config = dict(
    encoder_arch='mobilenet_v2',
    model='contrastive image-text model',
    dataset='photos of plants and fungi (iNaturalist)',
    train_examples=45211,
    image_size=64,
    crop_scale_min=0.7,
    horizontal_flip=True,
    color_jitter=0.2,
    tokenizer='word',
    vocab_size=1482,
    loss='sigmoid',
    embed_dim=256,
    encoder_norm='batchnorm',
    encoder_activation='relu',
    encoder_depths=[3, 4, 6, 3],
    encoder_kernel_size=3,
    encoder_stem='deep',
    encoder_expansion=6,
    encoder_widths=[32, 48, 72, 104],
    text_encoder_causal=True,
    text_encoder_width=256,
    text_encoder_layers=6,
    text_encoder_norm='rmsnorm',
    text_encoder_norm_position='pre',
    text_encoder_activation='gelu',
    text_encoder_mlp_ratio=4,
    text_encoder_head_dim=32,
    text_encoder_fused_qkv=False,
    text_encoder_bias='all',
    text_encoder_qk_norm=False,
    text_encoder_parallel_block=False,
    text_encoder_inner_norm=True,
    text_encoder_drop_path=0.15,
    text_encoder_positions='learned',
    init='torch_default',
    residual_init='zero_last',
    optimizer='soap',
    beta2=0.99,
    learning_rate=0.0013,
    beta1=0.95,
    shampoo_beta=0.99,
    eps=1e-08,
    precondition_frequency=10,
    max_precond_dim=1024,
    one_sided=False,
    adamw_lr_other_params=0.0017,
    max_grad_norm=1.0,
    max_steps=3900,
    batch_size=128,
    epochs=11.0,
    lr_schedule='step',
    warmup_steps=190,
    weight_decay=0.1,
    adamw_weight_decay_other_params=0.01,
)
Rows from block 3 of the text encoder, named by matrix and row number. Rows with one number belong to one attention dimension. Each number is 128 + 24 x the weight over its row's rms, rounded and kept within 0 to 255. All counts start at 0. Numbers have three digits each. After the name is the row's rms in percent of the matrix's.
# q: attention query (text_encoder.blocks.3.attn.q.weight, 256x256), inputs 172-255
# k: attention key (text_encoder.blocks.3.attn.k.weight, 256x256), inputs 172-255
q.180 101:118126103112109121114116133097128129114130133142132131107086151117113121100089114143092106154109140136108116106135145170113084136163126096134108163142100108148104133098158110139150103140165129135115106134155131103140092162059102099131132133118104145122
q.181 100:155145144150134120149166100145109112131115112147144185143131140123112117092152111082133173146098143154143154106125105131145115166122128126107071097124111158094122110150122182182146137120123097140134116144122146093162104101109135131108163121129132123160
q.182 111:149121109107134122119115188178127127091105096117138151146113125151125111164126116110122134130116176120134131163143168132137160122134106095127161090098112113109095183084136108164097144151126168097144113131130107113099133132087087126110115087155111117138
q.183 091:081170130152099122142096173092076125113121129153187158133122117143132172125149101151088118104139140144113118146115123138114108155115168155148115150120117127116112111133105108121103111118131166109129132144124123123163122136096120140148119095149144117143
q.184 107:125121117102114122132130131123137152116141133113115120127127141110110100137127127105143103138135164163167149098130105159123121152142114131166102130157159142145134123101095139170107098112109108133104092111150155103155131125105114118155129159109114116111
q.185 101:111126116119138155153106127072154092148116128116120115176127130151124167174136109075162143115154119116127107135127168160120142115130149106155131099145136145154097100113125164087151122097122116124144135105142097101147150137095156148127128111144148062090
q.186 095:163184170105126098098120142166154114100090167113186162136143052098161094101114126126107096143114105143093110120177138121136151082137135121140151115131127114174102123137156116142145154141135116074096125166150121112145084147093134135100126123146127151073
q.187 109:148136140132123131145118135165083126175079145146119165139065140088157136151139136119113157158118147131171108142187118141112158152137084140101056148108156117128143129148099130146107149143113090110130136120117116093139108135075149130134132141126136131177
q.188 117:116122089172180099157127145108131161141127122129133136142127115135152154141120108127124137097119132144172132123117184142134126097149097094109163122110117152101155123106140166093155111082126162199134145173142138069141083089147176115100153167108128122122
q.189 106:128107135097151117122136141129119098111152129109071161103129119154131174144078120126112147103109172092118130152147159140162101136113124142136082133130111127128116093109144136125155115122122109135183127147128186131133121115140094102108174149133120143155
q.190 111:142100132121114135156121148162163110118152089102096128123142151147107148122125109145135163078142142124106158159141148118164134122161134126104113116121133158156099118112117109122113096132113157132081137135129151097111162115093079135116125157140162166111
q.191 101:115133095067141125133143150110141139120094122128118175144121113144118136125142111124161140144146130127093147126162104113090135132154109080121134104132070159110148142144123160103147156117159159126118105116130157136079091117150161105105132154113131150140
q.192 093:103151115120155098128087112150133152107110122151119086134129116154137124168126166139150151087114171124142090127134108074117107151173158109097152161109101124107128101139152122152140096090114165110148108125133124127147138090131077168145108125130081098117
q.193 105:101147186121120138157123099125098157114134129109122125091168119098146091122126163114116122116119127149136091119144108118077118127136157093097112165163153193072150128141127139107110091114143097142084148116110173142137106170125129116141132154103110127155
q.194 104:088092146155159147135114109109173128141157104117147137162090140145101108138131111166124151102133175158160129124117164140164111159123091141177122141111078068131137099144130141130109123111101149134113118159148140143080135100129116102113131114132121159101
q.195 097:109119180091088139123140126135115164159105139105190105119132094128134114142094153135139133141120137132137122144127126125114165114115089132152146143127112126126139121159149169111144158118139160149140155126124130145108115173151096151112088092137130148141
q.196 108:102171117152100136115119096167114105108082105159094173137090114087114107141088148124144121110091131142123135141119101116132154137115092094127139109122131093118138147146069153115118149162077121119125196143115171128146112122102138142118100138090134125103
q.197 096:149112087131137119119185128189148150099154163111147149133130114118136126111083154125124161146147163154163131139151163111091112137129069151115147122094123078136149131085094098121145111147131173104132143121113116118132115162160147154155123118140172147124
q.198 098:122120161136102126137106127138136131180148130133153129127156144122159155143107177174102145098167105157130139102117092125121163123096150097149129133142149134133118094160128119125131137133131159163123116125131126158120141145138100107127105155148100117136
q.199 104:131128124112161102132123114179163136133109131133137087118114127133106125107102115095159121120147142120162147105124127130153098099150124138110107130150142061174131149179143097127112122151177109143153096160102135065122159109140108150086118115145153126140
q.200 098:152115100134131123142094124136137124140145123134147133145157098129110119148109109127153130132122148133142131107136155145102130090107153134143156143094086085122098177154152104150151126151156131112108097152140138102136145116084080158133126118162093083154
q.201 093:192141135114151145129124101131134150114132125120100110117117147121146141112163132124158099145133138120175160132133144159104143109132141132133121113110086080116162110110097149077084089145122119110131116155154123104137139146127152132125141177061082132115
q.202 096:069138113095205122141135120128129094131134115163147159113156087135134128139067114127150154100097132142158119110124157085122177126103153136120147135115118114130102147164151141129150164116139128135133138108162118102141121115162111126139090113135180117097
q.203 096:167104164119143081134144142119125132124142156140141122146121099108133063171144153151144147142085134125122118156125134125158121137122155122125130130149098118108116157109117115136094122103135120130107155150181140100106105127160085176115124113145145124162
q.204 095:119162083160120128109104103124151135074128133133109151122048156154123120113090082150097115118137079119130096106135124111164120083114127085147085106126115118156132110075113147133113120163115152137107167134132108093131143108127127135128139128137163087108
q.205 090:152089124124113164161086117145129179115159121121163123149106124135118134110121122147119152114161157139126124081073127140145087125088144121114121148142136086141068135109167107131143184094118131110126131125155133130085110138113101101156176106177185103092
q.206 094:129163137106119099103145122125125101105130121121110150117134104123119112147101071112145094150129098096074149124145105132086128135152123124088156070170159091115159171116150116109164150156108116130136097145126116095093123124117116160150102119162150126125
q.207 092:112093151178120089069098139110144123093087142130151134152086178141132100096168080087152119135133126132117129121067151089145146121123146097133110105129136109143127067158091113162138133119092103129107112164140128129140145095122183110140085183114120169134
q.208 088:128161094136105127093134140138102119103158099107160108092156135171162116153165140103147146163191144107123150110113147119120092129138129118098121127121102121140111132177188090157126165112152129157133128136128116121118145138170115159133123104109173166100
q.209 101:131160134182099133139094126141147134106099146174089122123149112116121140124118135104088115104103158157082124124141153177139141137132099147129172091177121154109125119098107122149171082143155141144122111098117120139117154122118133150109144120144120127107
q.210 097:133116125103141110103131122146138139137105130139148094154111171115122173117145111071138140121168076106134138135142079104191077153134136123130146106106112104119128090132141142156124119117121097156100130134111114124127099113120162177115133115125118143138
q.211 096:094149142162147141106095116146135167065124123096143155088097129149147125136130155104136140138106044140148133113133134120132106124155147140075160110168127154106113142122113106145098142140155116124113089128130134141149142102141156159130132152114129162146
q.212 087:153084106130098139153115104137155139147159162154128145105140122094131123085166158136142093130138150108144113134113124178157125109153126090162086151115087163129121118157187092122105111111134127109121131129122121116122126146129098092155116141154143123117
q.213 091:135109125123109165173114117178103089129111130096092116092142158174154110149126146149086145149127074114139128180138159106134178125135152107175134118121140166138109162137146131120103150146121131149113134157113135114084155125093106128116129151153130119143
q.214 091:155149144183106134115129135137112119121133098125113121157151120139125124133154116069132114163128106087114128152142107074111118137113104088107142115068103147138121115158128100157127152130121112136106145143152133172136090132116115123147083114125088161116
q.215 101:137102098138073102164147139117184152149143115098124124102154130134133106141179107121121145138145127124130130131117103117138153129167138121084156093104128098121163095143117073192117124159120119158124152161111159154151132140126124124121102160165107155157
q.216 105:161129130094115136082146148122154099111107095161102142146105127143117099133168091114116152150147122114134109112099083113179104120166158169113124101120151108147128145112146135090132159151150106117096093141140136132148112089100111142153120110149142156108
q.217 098:152105107111160078164112098114104174121133145148109103167144130129120136082138146136104079090099128109157088097126097166098153107082143147160145115110127118165087096130153111113133101146142126145169108107118098133117120150129095148154125117158137106120
q.218 099:090100130077101109133059153139161133138163130151106157140166156094112090124134106127176116117189127091074126121136123128092152135148100161120124101124131092145110098108158109086173139123131108109144109093103117107129175133137118114126113108171128125145
q.219 095:125131111074134141119185118163147094149163071154131088173142118104147120109175120116122174124112175130088137131135145116098102121097114125137112113093076108142137113131171089103123074109128137123152112124126116139122154139150104109108124158157178110127
q.220 099:141134144070094160138107102129135124117108120078153115105090146088114120132137087155153137143093100160122123136123115177123104078108165149130100052165104128172107116141107119087141122114121116142100138123098130105103115155101164136129141147138161128150
q.221 105:069174104135127136117130096079173175094120123118098124131142133121131147117145121122114104138077141161123114103105098094114134093150113117084149111127121120100129066123095110156167125153120105171137149157102170109107119143103149131104116142085152164115
q.222 103:186140116128143149119153168103093139159110109106110111124101135149141124159115157159113138132160094145137139097108154145110140119110124140105145101135117106109095114123147097107091117102119157078166150125130117097189142135163122146155135133128132091098
q.223 101:152137176112146095144107111148123145120092140116137139093127147157093154143157142086081117117089144079163100130122108103136139136146138150115186165139133133150169079122099154133168148122132088144085157105105110135153138107107131099150124133125149171164
q.224 097:161109143138092131131088109094112092108135129134122138133164131104102142099131129070113108098111103125134158156129111145086150156132088148131139151097158161149112161109150119140132101080171130095094142108073133152095116131112124115112140142123097092121
q.225 089:119131116164162121103137070135149127103094145127143133143136112134144124120110108115114106187172130119118127149151089108152149195120124142119099144084108154098130156103092094155150115126176115126159149150091154146122163134104123148126143140148115069111
q.226 099:138142131135134130085107140130097121099108111116147108079121137095153114108104127114138154098137088116155103125126138114164120170100083107113072120146107097126114160131128147117092110090159138127129164125149163101132155157119100114137147093128175085168
q.227 099:115137138137157114152154153138085157130114095108145148132164131159091131136116141098133132152130136124158109137078153150159129137138136098081116114130167102124115113141141131115141118126128116066107139123098141121111110175151088151108079097164118131154
q.228 100:148099121129102142121160129127148096167095089133121121152113124151190097153110147143148136151142151131131174161111098144142170115135133107129131143143112102155116145102118087154124140162065144123114138170166098141134167114133133178128142091123130103156
q.229 112:138124166091142102089152138079106160125122095152126106130113097133114134121134159096180106097121131144132118144091112142152105124100090078118192097169115156131135126139148164089163148137094137131177166117108106115112166129118164147151141144119111167119
q.230 088:110138093144110155093140117129100118076146136122134089130115130116150123130134119124154191089176092144119087150133145125102071137153136115115111088065121127132154148115146099139114175150161137156125121115137097099149126102096142141088140153133169138093
q.231 098:091127090095132111116110131191115135143149130183111097133114134153139109167121133127100130135131104114079121119113141111098123097103122152144140144081087129180112139172096132117088136118105145124122122129128116158100132095147152167142137142111113119118
q.232 090:116159174162125151155119139103102090109141116116137115129121170158107130121143119107131098149158143162192105083138135113133140130097101107140125121104157089087158110118108162094128095151142169137121115114130134116095175131117138136130125144128121106166
q.233 103:158101110164164136153111203162160126125105143125126116112110126152188145117119089150153110078134111196145144092135117140126099137151111142093134145139125104119124153138127106137148138074129127131101101162147128174184136100100145126080112112130148105141
q.234 107:127126113126161109096145174150143124137072164125152118108157123128166170121125134117096095112115108128114104119124097146151144137142160093125142152133087129152136101123128124112095145149135116151112132177149112128105131146119166159079148107105135171145
q.235 096:130129138174092131128078131138100103151115107148154140137128146104135132128096157125110130115124090135138074143121118133127116140095120170168158133139116153164169154126149131145116145128182126137066132108120119121142101130098153113122120146124083096102
q.236 098:097129152132108111130133144105131100090153148139118109134124158120117095143117104122155151089134117129166111075172078118162164145117121170153120126143172173127082130126112097134093129109140104119118131134139128117133124085082131091107128121115102170153
q.237 086:121151077155129100161117136132125093134109153133143150152111143099168166110112139108142109134121138111108101132095129164127144165159162180138105116105117112100091141145101133135112140049127174132152143123169097133152148139138125128128116143160141125120
q.238 097:085135116112147113138152179132145125108096134129129129116133135103089164052144132090130087083153138124145129127104124123110165118107162099092129096128092134143135129128130149122116157140103120103133086144073129099115183145143147167148120130142135107133
q.239 106:181121162138128118129159156152145170155138147106153118096089106080143111143165154101126113137122160108112121155130136123156157092118158127144099154130161161139146130072170081148163115170095122159128129112166141112115125109119161108135093138094146142117
q.240 103:123168107112116140122088114141181158112136142100113139162155095105095134139174119149105130129131112100112160098137095146063117170084119133132144167119171102119170131127087134092123145126070113097110079111168140141118116106143110137160130128152101149112
q.241 113:134126166125080142099111132106129133092129165129126170119161131138132138105158135126121152127127132150136158088121155134155132135158152157173119078110127131140110149091144150148135120128110114182128152137170139127125138092097152140115112121181108058149
q.242 107:111161158163171155097149091106091127133152098103142136137134090123156153125156106139150090118131135154093117120118151117085151134130145103128121165117125100121141085153140099061147156139138077113134138096153121149146171131170115094179169180179119149073
q.243 092:164121102147100173117141119121140121115098108104118162160146100143142147118170144085059154144080119123162111128140131093126118133118126122132113102090128132122112166148107139148081143139129084098159159089153149106154162170116101140158119134144128119117
q.244 113:145114130164122130154161111129146147165125118145146104133132125158069124113066147116105164105093107153089133122147102107143152143129079148138131137060115147102121141146148126119114104142162128155139134114139086107123147144111188161153145165122137091125
q.245 094:096116146114102166114109133170106123107115135108136103110123151129128129105104137155081168162132126123133123117178108111099152156133121112124152085094188092110158078137138119112112109142141091159130130149109147158118086119126126147125138085149155106123
q.246 091:128133156113145115138160096101119119103132093147148105114131138150081121140127116114109086108151065087140113144105154118116146138092137082106116141081150132076102115102145110147141159173120168122140128100103145144099131157145143127147139135119157084116
q.247 097:150159152156139092140131146131169136120131154116135134136080106093160115151163113116121113137162134099136119135146119145133136150083102117155156104112131135124176127126130141088144161150118094120093131128118133145120136121134128124119148099147090133140
q.248 092:114155111089141142122135109140106102119135126138170117156131108126137146135117155107170153130141129097122145105100109118163134168157099102127116106161096117080134159127155127123124150157145171128123129094163116135115128126128165163090165117077107110175
q.249 096:116128124161157137130121126135137118109116158139128113131113120083104149112080134142143151149117122085101142143125101163105101143108153135096139123084098139115154162081127102096135122146123115116145103121131081112150143145155126100131149110148127125098
q.250 098:136137113089118093155143139142128131153085141117146079095105134074148163131092122112160191121114127111148196158140079116143136117108156129148103147140097121118096136149145130132152144101135128125135137157125084133109094130077090133134100096137142081160
q.251 104:097162111094159150161117145090105072092126142144087116119113113137157130121132128101128111171155165083156121099122121114177091159184115123138160108134121112112135130140143122114150126133145111114119109127150135137102162170175099113118131138087123092118
q.252 098:102123095125132145133121160179163093089146124116151075097109146096101146173103120185131122139124143135128165129115133101082178117128133112133144138125145146130136074100102178088143113147109133138121096117173098110131160108130099143129162124111128099134
k.180 102:161092104148158133097094129162122122129139099126148135158101094093143141132100177101099121142161109095131139150170113128099108099085117078087105098130156140144120148120166151152164142107152120141113139124116118158156114165133126129097096098140111162132
k.181 104:086172125151165153149118121077109161167160135122167143125100094134134128150161143106132079117143078118082109131151125133143146137122154172129131084097110165141145130145168107124128127147142100115109116115141128122160120154140140161141133143184144168099
k.182 107:122152114138070140101141115134105160127153139128152135112115102102133155099137122106095108131143120136130120138131145093092111109119152117104115116099167096110070146144115143087184142082158199108133150143129144132107092131128139152178079182117120148101
k.183 100:153121126122154135144163088135116144165135174133151082145140195166108116155137104107129160117125149118099155128114172131157126092172130107117149120152146112076131135087138144150114145116086168114099109108093147096109128109137158098140137171193172106113
k.184 104:108173152148144106169134133112141092144134120150123102089168131151180112146153129156151138133106145120102111108100081137124151112126159126141102091105151157129118099116135157113154137138112153131140090133145112123125149123178099140165174158133144176101
k.185 094:134132175155071132078153112159141131149127139149097129091141136107143167106121162152162163120107133170167162128160128088143153124145134116127110118108163138155102129142130140100086131130135107116114130127124140147119106145126122142122142116142132115132
k.186 102:120140108124168143135089090136056147087104143144127135152124152122150120109112081101147092111100125122128137159139088131153112177131149141136135166122095133139127163138127140108161086142141105164149104119085098127156087178134133068119135122119103114146
k.187 103:121118124161133141131142120125125131165093150109105141141129136132139139161127122153089124145174099127115114121106165124102093132119162130098075103129125177084155141113135102132161107155136108174122122119136156161118130135142154122100118135118151091080
k.188 110:116153132089108144131132128135085109141144135120176144147153166131091150124116136117104093148096164129148128100103151116147145112145098143094140120099126122146143134096103116137093104134119127110105108108147089149114183142155130107135127095138127108118
k.189 097:105120097130150130117152119140128095110187065143141119120139074135148161111125133128117158091099099123118120138180101145136142143102116070117129116108085115116139199163093118137145125137175121148112126163130113123122118149124133130129104095138096160148
k.190 107:131112084109103123139108098177121120164093115120111101093124147116133130130102126141125104121100135124130158142124138165123108084190175101144105128101114089119143109100130143115112122095116099118117157068127123177160168095154119071129113148099088134140
k.191 102:114162122110138129152134123111129103130139129118163096140143125096100152115129108127128058151148108109130099138106067133167132151117160104126125077163084127135061137096134091110118116113166119119120113100158146121129126148089124145136121133135125153150
k.192 098:127130111164139153106135116129100093110117100153142147163119143089115105127133104121144127141142146134112111143079179139109119136132120148151138128125123163128161179170118153144165146153122103117124101146105133117082101072138098113083162080156101107112
k.193 106:093119104107134087150143138169141133135123148128121120123132147119158128150111079106105149169183116161163129108143108155134133120184112190129155120135138119151125108145157097086094113204099121153111103094130101133148151107091108135155084165132172133128
k.194 099:131115160113137163186107136113150148110101135137105118089143085149126107126181148165127094103116113135139144162136143128113135114097145115112130113128123098139140134135112149124109104119125151135073091140141103123116051153130113146146104141169222135111
k.195 084:112124102148105136111090170084090145132100147108100176135158150088102123086172103171124138134098080143098147112131114131108130093161139153093197116141167118129162111157181139143147100126095097143118119169070131111125164112124127135101122168101116134136
k.196 110:152123132099096125135132136122106150152167118130071141112131092134121123122175159114125140143096097116147133163164107139144140108153119165149138154151152147143151132138154134126148158133126105132118128124118115117135107161115119093125128126147100068094
k.197 093:141159114123095113139133137060102143117161139110107125119107123090130126124100158129089156125138133099115136156116143168152158137101120118133135159144145166131151138128115149100147143172161088153103130190121141126131135139119107109107144152154123109145
k.198 100:131134111145133141116100166132113130117122128169147099114137090113152152101176149072156162093111114115116114145155090084163114108164153093098151157136161082098139101144146072126143099132093121103112083101119141110129077127093130109080151115126121143160
k.199 106:177131136091179111085141148099125142105168122077122091136149119095078150139117137175091134110119152097107123126170099121108173134085115134133158136146148128071118149129108151156139169109136087125160112172139146131170140128183129084135127128108119128139
k.200 096:135083116118085147126157176116128142147124104183144144160114131136136128153132126121076095122076139142130115126076139139134139146123135130123146119145149114115145122135131131112121117093118116119101120170103143136143166140144118164120150133118087132116
k.201 099:166114129145122144125109156104115109119143102156167116120092134119128102147099102137087096088109095139102132160109129097140146102094135134168082149102137164092156135132133147125090125090132168156076135128136103153080174130115099102155129173130126146119
k.202 109:090155143091108140118113091104130160140162089128139112079123131148120152099101147119130152138131109166103176116154072116146157107121163095149172161128123142156102134140130147126183139087153146138167133163154141086097120091136149140095147093130125124132
k.203 097:161118150142122119125149122091108114149117135111107128161142124116074110124144118119112113125150126134108163110084135103147122087131098144131163080157095115112136170150158124147159115114132118154164108140103163130113094128159110137135106151127093150126
k.204 089:162129141116150098123106132156094150118148093107126100142132093133102162123099127160085093084125142143168132121157120137120112152132101140154083124159166107127126110095141157179130122103138126114143129093154115142159124169140166080129131132120125092144
k.205 086:099145150149116119119086075144114144119127134121177128105098174147112104152143135131108073100093087108114108196121152095152177093175123171113126096114144165128112142133121124146116125125156117162126105159093111116138129163099145143113167141151117131123
k.206 096:125118145128148163092122132116121136086179142115112119122153161111095070147102108160143137164124135191123139113115121081178148088137129164105120124122106133138092146173112164157131120119135141152143157106090194127110119135143181110150143172086097128163
k.207 097:119105124120166095138151104134151110146153136163156118074161133111151124124136114125112123143106140107132116161133127141111170099114123151110151104158090095113115135143158122150140144110136145096143126130157104136160078160148156120163132084171140138103
k.208 094:103116157152167087127144095101147113083108139137102109115159111132106138175130131165105123136139120124146136129067112091110090144116156121150116126148140161134155125156129099135124130127119158109113145062129147159154127136123161107139156162141116114149
k.209 098:138155121099116137147107153129135116122132087167130142119111109126122098113140101184151118127114136138152121126114148145166134072124116134102158135124160177126072106123102115137099101117156108143118166125109148134084114151107156142106162149103156157142
k.210 103:159144137159146157140166115131146109153136117064105203156168122143136166096160177136095134154081112143116143119109155158121149123114105146083110146119107157092150120144163125130105069101162108127157153164108135098145103145115103113140136109132138100120
k.211 102:099141085130132134128102107140106136128147079125139141116133139116106062158136105107142164146157121158122108082096129085108141136137106141122137160156127121117076119133106140089143122108159097128146138136144141114105119117129169119121136125141102137162
k.212 084:113178086159097149175114107114124115121108136124144118097094108146157153141168106148153141098104144188119124139148101102115118125113118135119148090082134143130170087158109123117117128131117143113134118155160152091150107091148122132138112097126133154137
k.213 087:107141153127112090119166154147120177128160131100175138155127072121137114095123141104085139124127131188128121132100126119137088150164145112101150118129143149148117097127120123101158137100131125123166126128098114117124126111120150137169128132156156138157
k.214 094:138127156110107125156090102120140132136137112135157153087131154080139112156173150186143098155119122140103133163142119156140126141108170143090139102116104105128102145059129126120115082078146121162141136128149124114124102109103096101103165062108124126118
k.215 099:139130143128169140132193125149160094128139152152125161158125125081113160140121117153163118160141129149138134108105134119110122154117119123115110144144085104101104131121130124122118122121128114132114156107094147150074070112145128148144151109096181102151
k.216 106:140133121094157118107103133108151143094153119133126102123138115134099130157115142116192109113085140144172156102102129142095159101093143105126156133162133143109109135095139113078170128072111119086176115109102115141115154142167125140130153153134111181129
k.217 094:106147106099108132149098097121129119133100081120101119108088138123107108170134150117084129147122164158128088156101172104119120115107061171115090119138173117121170127164141101149148122089102096093155161149138121088120166154180131126121122152102148145119
k.218 106:135119129099181164182129109125156077081090155124109085083123122118123160131094178134090126103116153137144122149097146115091127076073142129104120126134144137135122104159143124110117128111106146114143169121116143158145108109133118129117155098105131177134
k.219 095:134155110139108084104121125105133131127100117136111138123185114104117147142155140139127128125099118155118139181135156132166128169137165176146123122119148139152127123161081146121120109195115089093132164111075094074106108126089106130140135173157199146123
k.220 106:082134097134136126135168137140130176155143103104116151152111110096120115120096118130125177148165151156148108073138110129082132118129150152128146122147113116154130115156100117117087149134094120156138153123142091178101099133116120133142137131146130104108
k.221 105:116089142135144114154141143130115104154145137118106174110137123140099093073135141144077084126104162118134157109128119115126156123112134142150134139170114115128124115118122135140102172146118145124110102111173113139124152097114162148111135127098104089092
k.222 089:109122146100131123127123139115123123141120143167123124139065137144095088167146103123129119105136154130116089166143135089102126144150133097138121168098141103128130124087088134141112142101125146177135121137140132101151154139124136133098129142195105128139
k.223 099:149122157169128148135091143171146121106170107122112122166084085161140094122108149138126159119134160118169113113173125158123128101106111141118150137156120093130111147120108094129133166099103159141159106101158166133130154139135146132114105168102139076148
k.224 107:125074136106112119089126095134153137140132155116192127100130119105161141204112123143088101130100090122110137134153090170138111115161091133133168111102129136131144141093135159081114148152137123132139106138202093115115079083111143115162143148100112122096
k.225 099:096128125141127099118121157118152141168143142118148132111154109130091099218119134096148161149142109107146162149095093122121141095148132095120126131140123146159124084145130149149114149156106125146117130145109115108156101096079146130135137119132143090122
k.226 094:108142159106118134159128081123158150108102100136093145124105080143127149108140135095150151138129146095122151153163146158143108113086113129113131136136101145111123108106166102128180146153139136095152092113111109144142099129110117150178088132112108162153
k.227 100:139131079158162142148131157137160150128096172158096153135157161157135113135135054145136112129143116161101131120109104136094119068124093141131106139097125165111141145125119119134153110101161099171137166128152141140125110126154115145102115101092104127088
k.228 109:140156075123091151140142127132117179126127112073141122131119102137113085095070143141161111126112100153153113103163110087135142134146128160134122175167140113146131116086151151134110137119121163108110122109125138147160116137167083176150156131132104186136
k.229 113:143156081122100139124099142117117144113098117149112188119097138150107134086129106137136138114146138124144112138154146155116099128152149120140135098095123116142105155125123166143182150110157133172120146131131094170098093129142116171132093149159084112166
k.230 096:108127149083095168132118112162100140112132121142127184156174137154111149132158126144132149133144164108131143160146103126111114159067179108105123105157134137147126119160162082120112123153156126153125054120103101148140117130093111090101065128124110138133
k.231 095:147124132100078171128168104102136127117107129130114109085131117112129144135122173127130105140102110159124097186116130107142180107101091166120148117141065111156145161156085115120089126142150115110130089142088104102145090121141160109152126158134144105149
k.232 099:158129156126107081106077131141144117103115162086139092157117110170081145115155089130154126155119155098131154141160124144117101084155136096146077115115127121116118131153103124134143130133103135127099135159142150159108151137146102084165158119135147103113
k.233 102:115159171137151112139133084116158112121115107116090148153098167136130100116125163105117130102136127116142107134116128125091121176111168121147176127156149120129133136123184120128208160153156145127178130082124163130160127115139110130118141103130139114094
k.234 109:129145119144149140184152137145098076134088095138065134141100154110125152113109140124121130138160143118120132191121097112120115127145128159123096165115103143117148143138128101131146077127148141126139137119082169122121105144084115118144102136111087107117
k.235 101:149121115115151118147164130112106158131114125136114130106109129129158116153126118143136146104143128136115133094133110139154103167090135103136132164132147104105153093157095102117102089139140150129140130109145108109142154133112155079153137157103087117129
k.236 101:131125137106116096101121125122115153137117134107123114124115168093133112112140077154120141154138140142114082146130121135128160085136138085143129119122140155131123126125135112114137140133146172102122163169096110149095160143118120105120158174120105112132
k.237 090:113134141102129097153128103160108129133153124140103146162122130111130132124078154124127119185109128107111097152126143102125133111092088117134096186135094132163123127072109099144118136154138138123140140156110176145105096120073157132124146104114125109118
k.238 094:084132142112159132129183127126149120125094132090120159099128164115099166148131184161134140126126110110144145146108094124121145114176149130133121112130207163111134119074194147154167130115157127133112135170141117188118153094150089181172141111097125133114
k.239 096:120088085133131163087137148123102152119131171166176115166125133142115147125117118125128137109146110121136102072101122143139104082086134118181101112143154089133121126162171115137139159146125139149151103111134134147097184172113129151134098161084150090103
k.240 099:190117143139133102114114133158075104134120130125120113164148108103081140146092103101122144147100156175125116144143165140144145144151097111106093130120150190108139090100113143092108161144111105105110107143099106076137128155149115182103164148177137114113
k.241 101:133126143098126165122102151094147136112144112101104100131144127176106148097152160103125116154123164126107162160090105164160083110140133114122143105101150131106126130100147148113119118122120168180128099130121129097115095100120134117092155158087142109115
k.242 105:163185118129188112132189090117118144135113154155120185149098181165122145103156128103176153113134146162155190139162126122143132113115129114128132110113163113118107093140123128137172161137150083129122108136063094108146166142174108145079143130163106137160
k.243 089:175124094124130136143132121117082158138171098161128172151156120146113125124090131101134136094111190110124101155154170148162132087145099096125099091153092128128115127046140125125147111088140080128130105153114119157148138141104121131155131115126135126124
k.244 109:146135108141116150120170159093119139158104102124146172155113130123119105091135127134119147136115177112128089144094101111106118136129102124127148183140120114119122098124159099128117150102175132070122117166100111120167156131157119153158129152121120137111
k.245 099:092141125105155131140155133145115111119151138084107099099146099129138096101121128110144103166160105160111115078122086152082128105137098139145134167134121156124116165136122129149122138146093121153089160149126142106086184132102150126092121150089081131126
k.246 094:142127114144151094108095129149113114117140132143132144153144144114142084085143097138118141176124134144108138155141136135159112134116131121082145133166147144113122121116143145140121134134154117137115135145158124142104119091092135136066129089097128138128
k.247 095:132139143124144136149135135127126141150136151150154117135093121123115114114126134121142107108117124173098175156093135158116130131100112136146111108143163119139158128134101134153124148150150064117121179128126168125166149140161111108124131139137153162106
k.248 099:167112149105111138116153120134137106152093177112138179130097141092150125135093121130129165087123112110117122161117165151155104072127112139143127158107137105109141100123191124146178137128123150139147112100144136148107138131141101142186130138141118127161
k.249 103:156133105154137091140135156159111139140109097131104167102114093125107143122134121142153141118105176111143124102118133142117177157099121101124088176162124128093111145135160102135118153140126107089102128157125071089171123146134103088114129124128133135165
k.250 098:127129128159124157132157131084107162145110095119143090171102132116104117124109124119088088130126138159115135149113181149108163142115111124128147186103109117098155156084150138157132115129139100111160093122167062150136163168173104128128132143105130154155
k.251 099:160113178134118084137140125132156136152159135094167103124104157158155155137127130118141156070121093184162123115107136097108125126157148101094129144124157123092097131112080122110121160126099106112096153099171174151175128174118158152118089112135122120158
k.252 102:115134110098145098127115156119142103127132127079109104151138138100131140095136187141116135127121151120136064171153139105141126142138170080143088136110120117169131102162137159121148156142130130098139100157106128083121144103111148138170130135144134132120